From a checkpoint of a small image classifier: 3.56M parameters, depths [3, 6, 3].
Rows from block 8, named by matrix and row number. Rows with one number belong to one neuron. Each number is 500 + 50 x the weight over its row's rms, rounded and kept within 0 to 999. All counts start at 0. Numbers have three digits each. After the name is the row's rms in percent of the matrix's.
# fc1: MLP up (model.blocks.8.mlp.fc1.weight, 512x128), inputs 0-42
# fc2: MLP down (model.blocks.8.mlp.fc2.weight, 128x512, transposed), outputs 0-42
fc1.193 096:557521425462605636523547552434453611499473498458515489507461469507529509409574429618490603549422496475498471457505514569550523536
fc1.194 093:420461446524469490492537457654609546567505552528554486492497480504488615547503535565520540539558422508545486521472462513550560496
fc1.195 103:460513470515519497547403473456473513489510453570617530568502509515541514408537499549500527448588535492488514503506498567458543497
fc1.196 095:480500544506465501477457523380458473533525499501598601552505532503419393524523465419553486555527509483568536514440542413490563504
fc1.197 102:538521537586577566647467474578426541473548508559519490447607463525435536507489581420497443522473504523505496479523518524508523511
fc1.198 097:503542532446523400511451536553517507524501537428603488425497480482508543469493491484495479434388441502518556463499468493574447478
fc1.199 104:495499568488563538539420460526532465552499516542488541586480436451536499475449496477464546437605524410526493430561498571475473496
fc1.200 091:545475566563550432438532493552442457426519521525481500429500436547503547421544465479545546522478509373431451506409580487437450495
fc1.201 091:483572490425514494498522405523501483562385576517499549649514445559461494443562598487520587485453481573509462478480457530357532419
fc1.202 112:473570563459470473545469473477545512427562434467580552547436534565480516509456475496478489553538483492469496504470528527489533517
fc1.203 104:564570530474458496452539502506560556497504420437554551504545387450532479417534543513469465551497525515443586514496427548515473455
fc1.204 090:390481624489485562442530525466500505562524562577426523453470517536576514517476529571520490516511508547550520482579472499373451597
fc1.205 089:564495552540585430465549546498443626551460499635499508551462587457454426453509463391508461536544539541581516579492506503444529531
fc1.206 111:526560453506500503466489585505627474491480460476492509483495458538502475544448461484467526468492464401437526523534506493503447578
fc1.207 106:551447540500487492549552457496478604574518490514447561487598477553450566606535492508482441424475464466492452445440413461523437450
fc1.208 097:384404523413606449550552535413509443515509515547478421525499400504504414455508536514467600518419502499469518483531482487452448531
fc1.209 099:509456504529509442443477537517388432474497522452505447487462609502566450439541622602526576602525431509468438506485518569503531518
fc1.210 098:524515447559487567446555559535452500495491459523477599427452513565463528552425477497556522449517434564518449498507575441560474519
fc1.211 105:496409506439427474433509495521458464509538580464534436429470434498388413522509502537545441493499501498561488564458450480456402506
fc1.212 097:491544518465553534413449573556606546520524531519546479555492497521547533551408527554532501457500516560485524441455411468464554569
fc1.213 098:527457536570507475464492416566441516387589515587449479523489560554613569485426452393443456500527457456485554389487522427539557523
fc1.214 107:449521482427486472460594426532513467457506580501544517448480457520514469607549511544569525506495567449562423508541397467423454423
fc1.215 107:481539480562449518482466459574451519518508444472453435506534471528519493489481608457442633502575525537504450518525605444543422518
fc1.216 088:514499433474487503448442495453482498520522469514496512565406541610461493512478519519483544502463473539506453579442579505426533536
fc1.217 101:427488450485500468429487453509591598520475522472439559522452419545458518628543469505564445472447456583458514515423516526392483492
fc1.218 106:501526469594532431488536479508539454466506550547533454383579464514489529553557537478498482489498462491529478534443451407502523474
fc1.219 096:548479537435555550493455560519540554498481521457579552529548447568549559447514470511541464482476490496439473522529436520545476515
fc1.220 097:615513424516539586565510499432438473495520486426505504478512491430518441578556441555443563437453516522511459588494497558475470417
fc1.221 114:507405461606497518487525558457517485463465567462489523519529460439559517526530435472581447449422567459517460542539519487517532506
fc1.222 096:518515354501467561521509532485572493515596541433513465416498535510460492462512431495517488482462495456465509570579525493610486388
fc1.223 095:499511474580541508631423363537476540531520496484372476451469479471540550481560584476414521466500483441476499526461480527582434405
fc1.224 088:470492515501497494541451517533613519530462548508573437460552430569419535518519498571502489522511522492507545547436495584460547533
fc1.225 103:553452470515509606529540503462546522457526529503504493527477458459544546529587534554570538450417537509495517503487411523405401536
fc1.226 106:479548539506445484553433471501512483516512407459550542560518482486462422473483529387481471564361401522506479527543428475438557469
fc1.227 101:553527566543552525451535559475563393485389517416415452510435523508464439522548451529463481511504510526490510453509487548516508565
fc1.228 097:469515490468445554487491452524526449415522500385512579451429509505494482428376491432499539521464442589504446541456498482473648525
fc1.229 099:485518475558523453468552420543476544554486499453489453431527526466455553573556486489547482478498415499535461448586520529519541435
fc1.230 098:489496493479479466470492604451539450493511462462533493525446592503412480300462569495496610519483522486455387377516558531484533454
fc1.231 096:513552508508569555536495533544468506496533469441481514428489561500524583441465507476464377505503511559468416485558469508468394496
fc1.232 104:512401498400545485578490462498498543472509597538423525572556585566583519513387436498523464481593478553522474477555486504430540500
fc1.233 103:358420504440503526608432507369525530483536537529540498542481541557485505481513429489582491500456460508551515444557533420520494475
fc1.234 100:448501558643511506435537425484481540481431445480503496418456551462503503575492454411507513471547457548472571394567450478519522465
fc1.235 106:471589474438499439530563451468474479524485506482546588501432472509555434512371357491490502500508521429444446429493516478559552385
fc1.236 104:470543569536460647525544537508512628522543566481392564634483503514409483534503558553507564510585546454526524510461420505527451541
fc1.237 102:436548528493472405546532416556432496517571434558463522464482541504561419540471541380536519457516570496473513469544410442493517514
fc1.238 094:433512512553598526561530520487568487535497472526518412535492419476544498488606545471457490427494575477500500518452544561519516545
fc1.239 100:466505535528450513560478412460463435521512426500483523434513454505637470500517529494418477435535488629506549454544543515452575473
fc1.240 106:525467555539454478549573493498426448474552631483438599511440519497457491511543485510533604476538502518612400519523507476495526496
fc1.241 088:446558434458459493502609638470553494470530540445556564560531530478485599457488493395487539440423564420451523545509489435553356505
fc1.242 101:544465607509362507438553449407480477570475515497443558649507461579491519475455528517590518588458459569484482500537471464474438481
fc1.243 100:493578576598469454446578459488485501421425651466464485508420549570468569475502516532479562537430479484459488505528424472485554457
fc1.244 089:583584503564494545540469550425539469465587561514421511548453495593547549561574445382508456423591580513460518534548494505591463493
fc1.245 101:512451405563460504434417454493510478589475457539535479471491484511512527596532506602489478392475494498468495565441488462535352475
fc1.246 093:471437543565485487463481534525502499452532486469431532499450592531480537537473498335570439569439556442463504542443495495559541573
fc1.247 107:453542469483584566455506468507525562585465469403490563545446541530426503485504486575482385471501536392606530543523567533436498519
fc1.248 096:570449535555518533461497597509565550564514560438436459520517507512451576487484535512460519410406532375474557500523513509516575446
fc1.249 096:523552417386568461448429531575471471546498493435476478571544405604485463490478498500447518544525642423548450496498509514513534558
fc1.250 101:491495427540534483569417428456440498505443464482453480529396497520488502467447414474493443559448436443509622458535488561637461504
fc1.251 103:463556462614546528532497547533411417568587526490424498411498459385530515568456485500433472509602546599458544497548474524536540504
fc1.252 096:528572482412450483549552464460489474502530513508458508468560453443462595528454539417472487479585495530492440492402398446423486475
fc1.253 106:561531489540449472461523459536516498501419501538513477519560453501470464525665592549482486509429560563447401484437526465581504522
fc1.254 098:459535527390465512468634427475591427506509446495453499549595479468535524518514497558470429536411430492493537535402489523536532569
fc1.255 103:416494478493522490547550522472419459520505533451433595415438476485476544500469475493436518435508560415563548472496591490560521450
fc1.256 098:389566512521517494537454513502445508536485449478455500546441465499528507498520352424464532471520464554519585351474469441544505460
fc1.257 109:430546520608487548532488540510578493473451557466441491501545504464448525466472526447548445383508579399572509483510475552523587535
fc1.258 104:555498515566446525435469572510506503545488482533446589450502513433558506475435500424554554464471614595588460514541474447462646479
fc1.259 090:500439525626537497505506485522452516462484513475457525574449564490541477602528445533496461583472484612568469429513597422480532508
fc1.260 088:599498518492433541513453546465598462454557496537447556469547449562497578438482383498541501549467498505569523570460451506549505475
fc1.261 112:531442492508554576561389542537537499439495469477522457546497454526407414475578495554521534497395469609642497476486538533510465549
fc1.262 098:406484562540477547489440466549492538465552457500401525587599606423522541508548570480529574510510565510500473473473467534479551561
fc1.263 098:533537586514456487570441548453455531528470504606512539486508577517495451490446415549543533523457534549443472552453480423424491365
fc1.264 098:441563440500517549536509505561446488430530463439462542463547499476439549500447505606550465547575450531579586516492493504470370531
fc1.265 096:450495534525494636451476407530508466562495420526458459464433492508508480495532489488397578481428551492510582439541504530448488472
fc1.266 094:447525492413536483451562430532436415461474508525548492546546497473486410427577466583516521518486378440517568560373437574501461542
fc1.267 098:553491517497464535605623456430446485533524432531582525518514412427534462526521508559596512460571455489490428551446501626505576431
fc1.268 090:548429525551610514485481494536481487509510525563455435510482493403480536498472445525428578493512516458464423498528536408524528519
fc1.269 106:432481484491540478478613561480547474446534548506527421456520512601482454454546499567489396530571484521529517578503563581422506519
fc1.270 109:534448581479500514415617436490558500552536532528403486569518460470462445511481476448434468620560526521544566577370509451526508505
fc1.271 096:569607534512553491555605544514503441434581486539514630465511476450456556455588422439513533526518478483468517525574520567482457469
fc1.272 100:490522485516487558552525548474570460572508537511572479531353434606536527475478489555588485473559480450497463513417615486459447489
fc1.273 097:494468477475515522554565482521500513401586483526481492505590468376522472489484383461507581405515500545582511585492447496537408468
fc1.274 104:482438488507532534486486430531454509545476485550475556549594457544501431450522447430571489386533500482586497560496612472504604486
fc1.275 100:416530518528509538485498468518482562514482531504513509539437538510484477432529518507497517525515392429459487422481461561605521590
fc1.276 104:478516547504436512444421550495491493432665537526471478448515395511451501509458514455503459521535480553446649506429597505396530534
fc1.277 105:574430483448582564529464501519490490451514532559508523570527464415446452410396482501480492553541474531524433531452435496519496529
fc1.278 108:359529433423447480482504507531506506509450514573454552595427481485606553504484556509519511492571496553554472445527464501498478503
fc1.279 094:496568496399513528466559504515472459447542532552477517386451438461530495462400560586551538569392533446445566467427474557485535435
fc1.280 107:562540473476553489556394444578558447487626577551445525429533503541509478520573503492479444447547541574489584495454504524439430491
fc1.281 104:504632472513438482484564567509502404511523421509498618418451456455460476409544393523470394444523474451591500548515559420466505540
fc1.282 110:429447451475464485481580539525524456463590522512488467519460526521490537556514530532512438465399497502517454486522479575532556572
fc1.283 100:542500551503521460526495466506501472454475555565488475521546483525555461473561598477571495547551376481578493521557570498510436464
fc1.284 099:532512557541489352581448511564471491542463536523470563572531520553502524489502545487602559537462588512499436444450527419513593541
fc1.285 099:460552402528481587431449429462556506636537491394494570538518543453547415533441524524482415540400464554489505491516483565480450500
fc1.286 096:476506447507567558388479491527493499484586484515583567597563584493509427484460562521485551548495408462550480507489514496494497511
fc1.287 101:548405539432521525511394579476503548494463499475498505476515585496447464569564386493520473467510517427493497483489489405523453621
fc1.288 100:399558474511496426426562467465447464449574381476459539569495571418597490542513450519510485488476522509465534446467581449440510464
fc1.289 106:524533484551508456546543384441433527605574425496459438464542603473511593464479550459540528553465425458510586538449534496505534490
fc1.290 096:527505608637553512572554526552498490512530513434542463526455545436495553446419459536541437511408451471530503466502518480604608547
fc1.291 094:474502618585522503453515487503439522447508574402515517423528431451453569532553480469502513439513521525459516545490470421408576445
fc1.292 105:499502563509523435497555413527428464495604599478391482539491540512448580542558503415496446513537517443505487523557475427517422471
fc1.293 098:440494524400629430433540386474436512476485414492543493499499573510557512556432395526515482431461501535540535545529584567506487434
fc1.294 105:412538417460520473530502461526508494511494471466443454490461483488444531537578608535509459438461523540513570548504484502515406595
fc1.295 101:463522461494461500404523527472525455512483511534412500537582605483489606491559519456492527516519512491486519442521514475460546458
fc1.296 106:526589463521502370526482546602509520494469538484462525476616526456531457497481508478473500464507494460459470459514463541522489381
fc1.297 093:530467490438480499468452551449643430564521475521540473524508473482528476563541470419467626472514474578561517479552436494512472549
fc1.298 097:432492514546547594422632523389512492520568470477392461479516613535485528523455463558500447581446484534530492476500566542459512608
fc1.299 103:467450546476549551533515500484605384534517568524536487458517532559539420466477493474538549498517472572401552468510503583522573464
fc1.300 098:529553479460515592568482520469485563466589430583412556453501420475375546486475474532577540425526487447531517493423496510507501456
fc1.301 109:526499447447537501456570519583457545474529558470503495403490463453451620400561407495515514453474490442503503548607537439441490520
fc1.302 095:508449495515546478485481484468533529479499531550490530492410437476506532580450618484516499435433503496558500504368588512544376469
fc1.303 097:603481514523518507507528524506557507473500477492473543500480502404481444425449474539590578523497567391561433523438499519562437582
fc1.304 099:554500415436472477506479585468549512501507466537410503494355517483503488493498497461397494525441421482516537493518423550451513484
fc1.305 095:583459524534488577422544464531529422496568461574526493517455521511512557540408475433535430536538553530439603487476489536431490505
fc1.306 106:457539540476425425434467539520510512571445506436421489582442534446443393414442477523501495448596519548533508531447478516439486537
fc1.307 102:496498587569482458473557401510514514559477558513598458546440579593439588498432505521632569547467500511467451468414505431552599452
fc1.308 101:369524517503622373514516473497503517483483468468484402483501436428506558502472404560478426516489517482468495491447517540488458528
fc1.309 097:511453503558413546461470506445530455442511577516531487463435457460498537413603591559576443537477456537485461542571503470541469490
fc1.310 096:427537451602519535547511476463480492500441484450594480505506585536545444512472553482483458414566470494565636599513541559592485415
fc1.311 099:413556475445490498549510447606476569467497518544475412477444518456414530484542511528510520420464551504491597387485491458572516426
fc1.312 096:462467480455572434516471407525466564411565544567455587519441454545512519516532420456537412536569404482461547502480543554473506526
fc1.313 101:421517557508473481490465476467554456508409482501536498499444524485523422533426556547551568594443408487491512534410422601422554506
fc1.314 105:450424502486526472485512467610552513515446433538533539531496521565403533588568488530483508556561526458426523486464540576483484446
fc1.315 107:495476486532446533541499471522400440461441485538505457535543506492505502469442479531534512470522602556494441535581526522511424366
fc1.316 092:469482416473465547455519517542494486514502559500474605480539502421437505548468479508474477584496500490363495545523450541535439626
fc1.317 102:559475523474551465540566473439519399457531628417462462523562495611454538452458456436481403476419501583467473471516570533500541541
fc1.318 107:489521488587576498443587499516445534455530485523525486448578504536466442533559451437545574411477475488591482574417540471503498482
fc1.319 096:562475463552455549512467575426456560501512474472449502375505519358432482445470523506466522474505454490556474399553488582450507528
fc1.320 094:370508524532497465468477469572575521479511518450544498512528497595463581504528549555560570504482561443420515511502491543483558391
fc1.321 098:486573491523542561556609511465528418502501483368474545557519545531464576518478563476502425467576500478598487475379474434460511521
fc1.322 103:524570418608465573412451573586471515486508511562465489422473521526633565456536460421590497501484537434519564459427530463565478509
fc1.323 094:555443478504479582485570569493567623522506504499524478496506519499505602404435499469536465586532473557483504551485467525502407524
fc1.324 096:491544457601475501464513522485546550450555567488475487599539383456530527526461483507491428508548485626541377514586475456389429462
fc1.325 092:536465502519521535400520567511585459416543448497585495503488533438523458489443585497571503522526489464562464605516479484446557530
fc1.326 101:515492556433629441501493488552556456511467427531428459606494513430395620471437500514426451427464507513540430524534465451551484421
fc1.327 099:527573480385493578542497560516438528466511529437361504539527516505498396555630456488492559508451557542505420413442536483459489545
fc1.328 105:554460476480543440516442404472581501541518499569429600477439623515487401503527428540429501511554538508445555548477502486576466532
fc2.193 112:444599493474459488478483486489412530529476512469499434511468460512566502527566419484461528631502410590399510424472464471441443546
fc2.194 094:396445563486512476451498555588444445512463550428497494408357547512493396435466477539439439585403499480520514547531497521469545548
fc2.195 095:498587494406442458358450483481537576548437452464521589502472447473507533447450517526536487460481549422432620391548507498452489464
fc2.196 091:421478477538536519548528527436513493519476485507555444565512506457518448408446434441405555498409422428483457451544456456423470572
fc2.197 090:488519498548526481539470508417464480437414549449530496581539491504450536572531507624571538474495545539442521531492493488484558551
fc2.198 092:536427504592484448538496467531527436499468462436405476550512522460592483543469508482465474495480404513421462454558522449463506454
fc2.199 116:503568611472537598491480538479630488457490472424491513562432477469548574496567420482456461469495429491498552491541561508450486497
fc2.200 101:566547595504566499546557445565454563489509439401489481410521495550535533469436453472513524493539506461480508561582535534522453533
fc2.201 093:480500553540561479416470540486459501523476405495541523443428582426473511481452425525425503428497516474435483505523553534498388537
fc2.202 099:499384537508508455516541429498493594517586376531511477416466544440475475541533479522476564471456383534442536505449500482461548510
fc2.203 105:476435521494487529585546501452418481433506560499570577452530575495466456602530473500581586568521523507525444472457482464544514470
fc2.204 105:542442466487583528432522460585449487447450439498471537579475429476500463471481486448456517545485570515400521486494498464442463524
fc2.205 097:523524442472520508561482559471515492508478528458528379414555438499482520579412472538505492511470614460467468540577528516471563442
fc2.206 095:496440544488458493524565509391500558500615470470433603550421504462474504390519456517504503525486503517419606475501536442515432532
fc2.207 095:540508447490497447502484445475516450471510535421412523506555440454578458471529479448511539480567549522514409522460508476570535448
fc2.208 104:486431452543506515474526449530486528578455565528416460603527491509554458483538607425490422461555407477461478399481445480480502587
fc2.209 090:435469506506556464513465478486493452456534584612455564515546560463504534551511482408572433482373495446521544464455447501512424461
fc2.210 095:407463486437490446514485519552508507542451378449457571519566441492527562515474495505478383554408525551537508507445522474480568471
fc2.211 103:496546485507525561495542484558554533547546433479520444511502521497548491464480452485544475576576460624569513482499509529524548544
fc2.212 095:614519449396452545503464588511517463558472471484440517460522530521557422409471553526434508489584421454496467436529495479542436478
fc2.213 093:492463444556586487528488547494521557470517527511495547458484419542561458525468582521470408456437491537595444518486509507519479585
fc2.214 098:518458423468506389528479503547556520518463462537483553489515579488497494576573519554521534517451465476514516469520540539543418447
fc2.215 100:484467494475421573437554533478415540471548486480528531483523410478506459475645500533494555432529510446573458518491405501487512445
fc2.216 105:543401539407572450499534493525477539503467381574521464521427515587543570553417455477484585497523500546472477555460463466542464541
fc2.217 094:472553596427488489460556422504504510448533503488480463571560570466425484571412523444499577521438430521529468447495552489603482447
fc2.218 101:448527422450420513577540471555550460459549490589548460519502546475453528506502469455500531426452556471406458505476473489526530580
fc2.219 097:430498534576462472461468582583436557389461420523434542442446431616503451498558536519496554443531469541520464514518537583400431532
fc2.220 104:416515431488564595468450434532560542564478563488529503560639526398545515520510499487573464444468503512439524471485575489422569522
fc2.221 108:506469591477446543578421484497462448527514407526510492494428513516483573550508534453567541524503539464581509541514541516509475522
fc2.222 099:574558463510559428489446516516465516445471554405459511533503468509502472526557484557481502512492561543513483512412408502516436508
fc2.223 113:581418433464588542496531528449558464465538558455468478550390509523599557552593407594541463471506437546477601512520442513453505590
fc2.224 109:415514474537511518542553544522517447539465540436540415483432485599461492472470498551514469502453468455413495612572529452446520402
fc2.225 099:542551528492544442486488491590515421422476517533457501632556575517487517509452455408521546555522524473652382480467452520512484558
fc2.226 097:501551481527449430371553453503575567539521446489519592512519565494515499575531531538499532487463497478506499500538583476377514530
fc2.227 100:543464540465599516499549437507492426541501583412471464429498487481439586533485518544499500479514398488534445441483474445560565510
fc2.228 103:517524553519562505510475470554582482501518610456451465534596517560525460484489524464464423527513429428598538506562531441537476460
fc2.229 097:445419478467475534515435577547574477563531483524505513536495466578542473456463523534464532451475482422449515480429469446482456546
fc2.230 096:541446527521564551558487533514522441509323456517554436492513509536441483525535560457483471493460494501558518463481479532458561549
fc2.231 104:584480508534542508475460453466549550463550515504516511490507489473535518492515425445485483468551570545518519563436551515510534472
fc2.232 096:487534464433496563459564461479483472487512489560493452498509457514467487536508452538521481542421535470531532456536466482598515444
fc2.233 098:550477430508414572403647357461472486487510441437433596503483448588459397510529478514525498518480482580499477492508498414510460520
fc2.234 097:452437501502481525647489484553481520458517497464545511543503535556523528466469457511495447530514555524481519505504516439484430487
fc2.235 081:514544561500511564544534499451501533483474452539528378506444438436551500473483432499508565571460500525508554490461518527442474553
fc2.236 099:507481441481498524531567442572458582448445436478450457498432519591450408460453505480473594441509521506591581535440535460494412503
fc2.237 095:485554429520506441551396422493449530485451503503450518427508477487446490478471505510533563481440522491664457448558471465422432498
fc2.238 107:495472560496407472424613545534531580551441494427464530413435487530522449461415573520475584394528539547557535537448519543504457479
fc2.239 100:460441462425365492479502535498594517564388529513448488483472464437471561506599457553565450487493546441484530483519530493486433498
fc2.240 107:507483533429485497512445476624413487429502455533534452520482501599568538505518549445544438526452453581484444485523437497534546592
fc2.241 091:462519467436508546489475500609513553560543565510523531539480591542435428516483450538469508431482520582436525507599441565481384526
fc2.242 102:462480556470490476477517467489514625534492589514474562484452464495459500565507518476516585591470488546484530413523451543493521524
fc2.243 090:517531519457495458552442465534486601450556573445453504469517447481507397478478475484562501478553535491442515446594511484487475579
fc2.244 100:551533463560535430472461564505494579505529545539504507516384489473422474416541535536492395472534562508471440562522573537544520446
fc2.245 100:558569384489571452484479527486561549503468538477533561453550441534571518534581489498482599489517490540435485498521577489529550496
fc2.246 101:582567466511477504461483516467441496399527466499519480528533581373523495488648591495459468497503516511490457485512469537479460417
fc2.247 097:618480543529488560453432493514519573538474467507487542467492562463576458495537474509460427564445522629540567596652557551521478557
fc2.248 092:462524482521491526464456562472619489577551530605513542468516508514532522454573519477445481484493460551486571481397448471545539450
fc2.249 111:441538464397436472414561417487590500537538404507555502498525543530454524504528399509505500567478485488597514542549533503566534540
fc2.250 097:604536522476529498494483419516489582537512503440522531492402537584417521365545435550426458544639458471484459540510514489590508513
fc2.251 099:600542441463435531562498531427512460566425572509531510440543516458473531426432455598545509641492501454504490523542593475499493415
fc2.252 102:464569529544555441530442376522518456549436493520469571538555542560495456544532488458514481561510546565536490427464509439509526468
fc2.253 094:469584509528419572584505473475558591450500515440530528476438475483562511643489538454523472477477485497547559474510452459410534456
fc2.254 114:434498537440511579484445553503430555467580485525519438447602411534486616526522523596478568490485568484488557494486471459449550377
fc2.255 104:487524573480503511551558547584557428450450547505485505468506577423441508499443476508532520509523511462427477587475458509497414555
fc2.256 090:417511506462473534575475526507493532553591516582408511482431476502492509508437520514455475501552454504554434542541538585498420539
fc2.257 105:439500449580553483447530486444530488574521427524510563434513474407490544558541463411485541484436443369487467482488479490509531442
fc2.258 101:555573452464527480467559544455461556567470530553475532433543587566449505550503481514539550479591482429514417503536582463515558417
fc2.259 106:552530475530630482530446475547582524516461559515505527507418501459528465516409556425502487505509559518539432471448414546615434479
fc2.260 087:590476518579459583530439433476506473563553543435590550484577414525485583481499553566485435533476489402545537451496520501543484495
fc2.261 105:561431491496462550455551482510478568456439543472496435433482321417503555505453408547610413524523471549521510490423541477556470541
fc2.262 100:496472426477619494411482514524476460523512471532492502486553558561507529549531483471572412519514480448510397429536453474429503584
fc2.263 098:539414449523575523402512497469516497574495446502543433545426490479538535464447544509505519434501495466422425541457484423493482540
fc2.264 093:468458586424498602599533441493567455580515506476555420495495545538511424495560439459518521494632441560497391497592470537540555494
fc2.265 104:560505509424492412545516504525551581468475459528584604493524404559544485514484496497497505472569514532524438506479539453451534576
fc2.266 099:604531432487484403509500373501437537512540411544438467532580518492455512477523474517543550466545501482473509470452495368461546576
fc2.267 098:565463436560512575405456559405562480529603395361366456571539533493520497466442562536499544534516498541505531460447559487558465490
fc2.268 115:479602478558453440542510559481525443531467502465473545522540517491514529473588494466505460447499528517499493609476468406453419529
fc2.269 100:516551464569482532508487428439417467522576423496459423425561588444520639511590425445549450499483530481363548575508426556518448498
fc2.270 104:514566590552561435543386519500469536428501524519529553472544536512460378416538541472494476516472540527462485485472617495528592477
fc2.271 105:465440546390500482548493468597560457466571516515500441528501420473583466466436480634459578551513506491495541483456505491455499408
fc2.272 092:540473591425415525498432591474504399495497471466501510462353467479500485545460410468528529465431550459545494514422533568499514556
fc2.273 091:432457561583514419486474475527509504530459512428380486456389536511470511545440532484546439421476525477498590513624502574524443424
fc2.274 091:472470421455507565398512509436457414650519430527509547400456546429480449566563544484574511508494506450548570446461529451619463468
fc2.275 095:505437544390558499559494547467465461526616475598429540442589563607521500530530491488469494554493550457413496512434461537586468492
fc2.276 096:431522557448462481498500458495498464440545549514424463614473468492426515474554495486473558484483478454448630509610462563422445463
fc2.277 105:451484434522427514434460539417440523500590529544479499522447467624527475527429545595494529580582607502460517470496502494511558494
fc2.278 106:491544349482506485562484530522496524542452467551516515513544640548628536482496530490514465402513566398564498444481487500549490543
fc2.279 097:425514548474534467524536544488579587478559475534471527423452498550427493368484518484430454511548516533453511482514479459518407489
fc2.280 098:397540503474545517406562424434466514508409451506586429562443468449454625589512508486518526618407410561522432438484537475562541579
fc2.281 094:465448528581540602469450483435550471483531422484540397488494518556536508459452519524490546453600539425580494616383458516476493517
fc2.282 100:467497466538504447450502491566423489570533404572481472532558483518531477459515514471589438503511501404529461534564509473448564525
fc2.283 096:526538499519490488442496491549479521486526524494470365484559482535473552609488606461520439548552495477441461492509448478493470490
fc2.284 102:420510435487529460514475518466496472436491474516495551554500619615587465514487399490489450500548528526472559455503516512507376383
fc2.285 104:490473413526453469492632553461520477496525453456492527550555529480501587517493527490535445580500530607562484500516438449468496457
fc2.286 092:393401495530428485492512596494497402392436551454483471570524517528407543509505476546420476566591444468492500438427480461429529535
fc2.287 101:550541490487451490435547560615443578489599502609598567579551590614534529497480484481476454535588504413547571514515503523470492541
fc2.288 101:546556512472496463520521563501504578398507439482438505460502597520539459402628526466528509512500417567493545480506585491478470537
fc2.289 093:458547461460556407458470435496574435442446523462479557495457462488567499465525485517547450511520510523498526516551404393466487589
fc2.290 100:415556533502508474621437548522506511574553448495536434557552495528540548456447493450487458498456509471591558533485547524454492427
fc2.291 103:483482493602487505468522530607528589474401537515489521614569492525514494488527442436493583504488503567476415422545501540560575500
fc2.292 109:502490557461474573486551601505517551446559641478405516567519486499445510440457489571444487465462484497536445383490559561522558448
fc2.293 099:608537518504528605534513546505416570468498436473520553547507460438456524461469546487489510587519626458541544471427402372465428534
fc2.294 085:542482430491459469493565530516515612570506632526536533504551415584531451563465552520534492493505492451428465501502503503419539446
fc2.295 097:538441510399506400517559364484473597520419479502537460524517427490520502513467503495502397504468540475432544490489483491410501457
fc2.296 106:505461524524558542483466408421431491539550588469529520364466574573506410604536536505544492640432569383516476493495550541512446558
fc2.297 100:576492482537484436491524461605524609485482568458564557505480435472536531605461453536387523503471580499529405507523517456477503587
fc2.298 097:558544552473485572397512452412512525517550450521453494535534505439555469502560524509467564565591551380572397490400446475568461451
fc2.299 095:542443455537421503499513564507514463555449451518505507458501586403487539533524494472637527518489505625484571448531538553450437471
fc2.300 103:451513547511349484487576560439400477498594461508527496436548395536542481406532537460477490408604510521600429445450494536521487457
fc2.301 103:544539461549516501561491573478462512579560529538499567496447514450522491461430450524466433543547410529488457538549418446486454409
fc2.302 108:536486463523581424447545563485554502555491533518500498512476498497505487532501405569448507432439510547491535498438483540448529503
fc2.303 110:434503542531489466546500505429504563599581457469460583484513451512436382550523542530500489549515508448525520500611471393438569508
fc2.304 095:463604425579501530458473507512536526538514520580487463434480527407495533486559558567484529441490527516550556496418540407563486511
fc2.305 110:528526488510509509424568548540535551509542453513474476440473512536556502546543463589479436516504469498540537483525450407529538525
fc2.306 104:504503514461502588475536448501401489480443504557489456479532506469561470445543552442543488484484584476521412441508472468471504500
fc2.307 113:466515468451482514505545545539513562508436432521511552518515583441433471512546482556428445536480455555495471440585559560554511453
fc2.308 103:575404474598530418506567512568488517587452547606490507429400466527503543574450544368442488506511462434527496490424424554493491514
fc2.309 101:479464425536582526488541460542464585445431562560473518514477431473520475554525522487422381524562600516447489466524550561501568515
fc2.310 098:539504584484543538568486452479505418500461491441606520449449509458478592429518388512527465510492486559517518447496550493612421501
fc2.311 104:546451468518549515473509494487413409481407443468595565626506482528562482478511463468505451588561506497518528478550488408488461415
fc2.312 114:503493517452431428577454566548531434619539502510573507501514493439465533514506504496532485411476525575525558526413514401557423573
fc2.313 108:494547494438491563500453464407433581525481546530530564568556564470493430498460449512486448523560575492490489523461488533487488460
fc2.314 101:578513457451565495473540505567459508554494507502525415579505522417547525468415529452432528577590498459498510469475450500528442552
fc2.315 098:482444599470534429482514498488464502574569442511489474514415518432457463491488536482545517554494478439531456542526401449484523395
fc2.316 092:512468528403548492485527544538490462463526422446559414473481404513488516568488537660538512471418542461454543463501518519496472573
fc2.317 092:464371549476434573545544525418535535491525434501512435505625482526423503542446499434486433503450508527561470439583568467517515506
fc2.318 095:440431538521555487487519523529522487604596493504480545501575530444566425585586518482519463593509476579563485510498483547544514492
fc2.319 098:445582509563503539502473469488535461491554513462518490518553493500560506498565551470437590489526484481544453517513496520555508514
fc2.320 099:518548491554526497554474517562564510482497474426508574381452528460504506456469533545418495594451424599504475513518513540496549493
fc2.321 113:561456547602559509469536463520521483527546392522541477503522482601548502473432484480420531479509486456612534481477526569554505434
fc2.322 101:395501489455461505478557568512555535458529538460487489575559475489481483461483489503532452503442551444514539552467419486441590492
fc2.323 095:466484536575528499423557487535583415460508426527615559493560493414478429525452515457482520519527583484554466517550507497410450483
fc2.324 095:544515395422505574446518537535526491503473552505437434487551464516495567446573565505474607537428444482459573471463451527456462553
fc2.325 097:509487585539544513449492530483442532471519552514639576509590458425567458495475568404490513481559495437593493490481458504547488492
fc2.326 100:439427524604447456421552537496507466482512587504386539532460442446455516463513442487522466469573434491431493497530484544514540476
fc2.327 105:423403464503500486473525514491530561445514556484402443442478494507455622431496496455558601559534482535547448535450541493423561483
fc2.328 101:596513448571511553552501469474453510460451553528510521431548482569494483530528549577515534538569411535523570444451474578604570470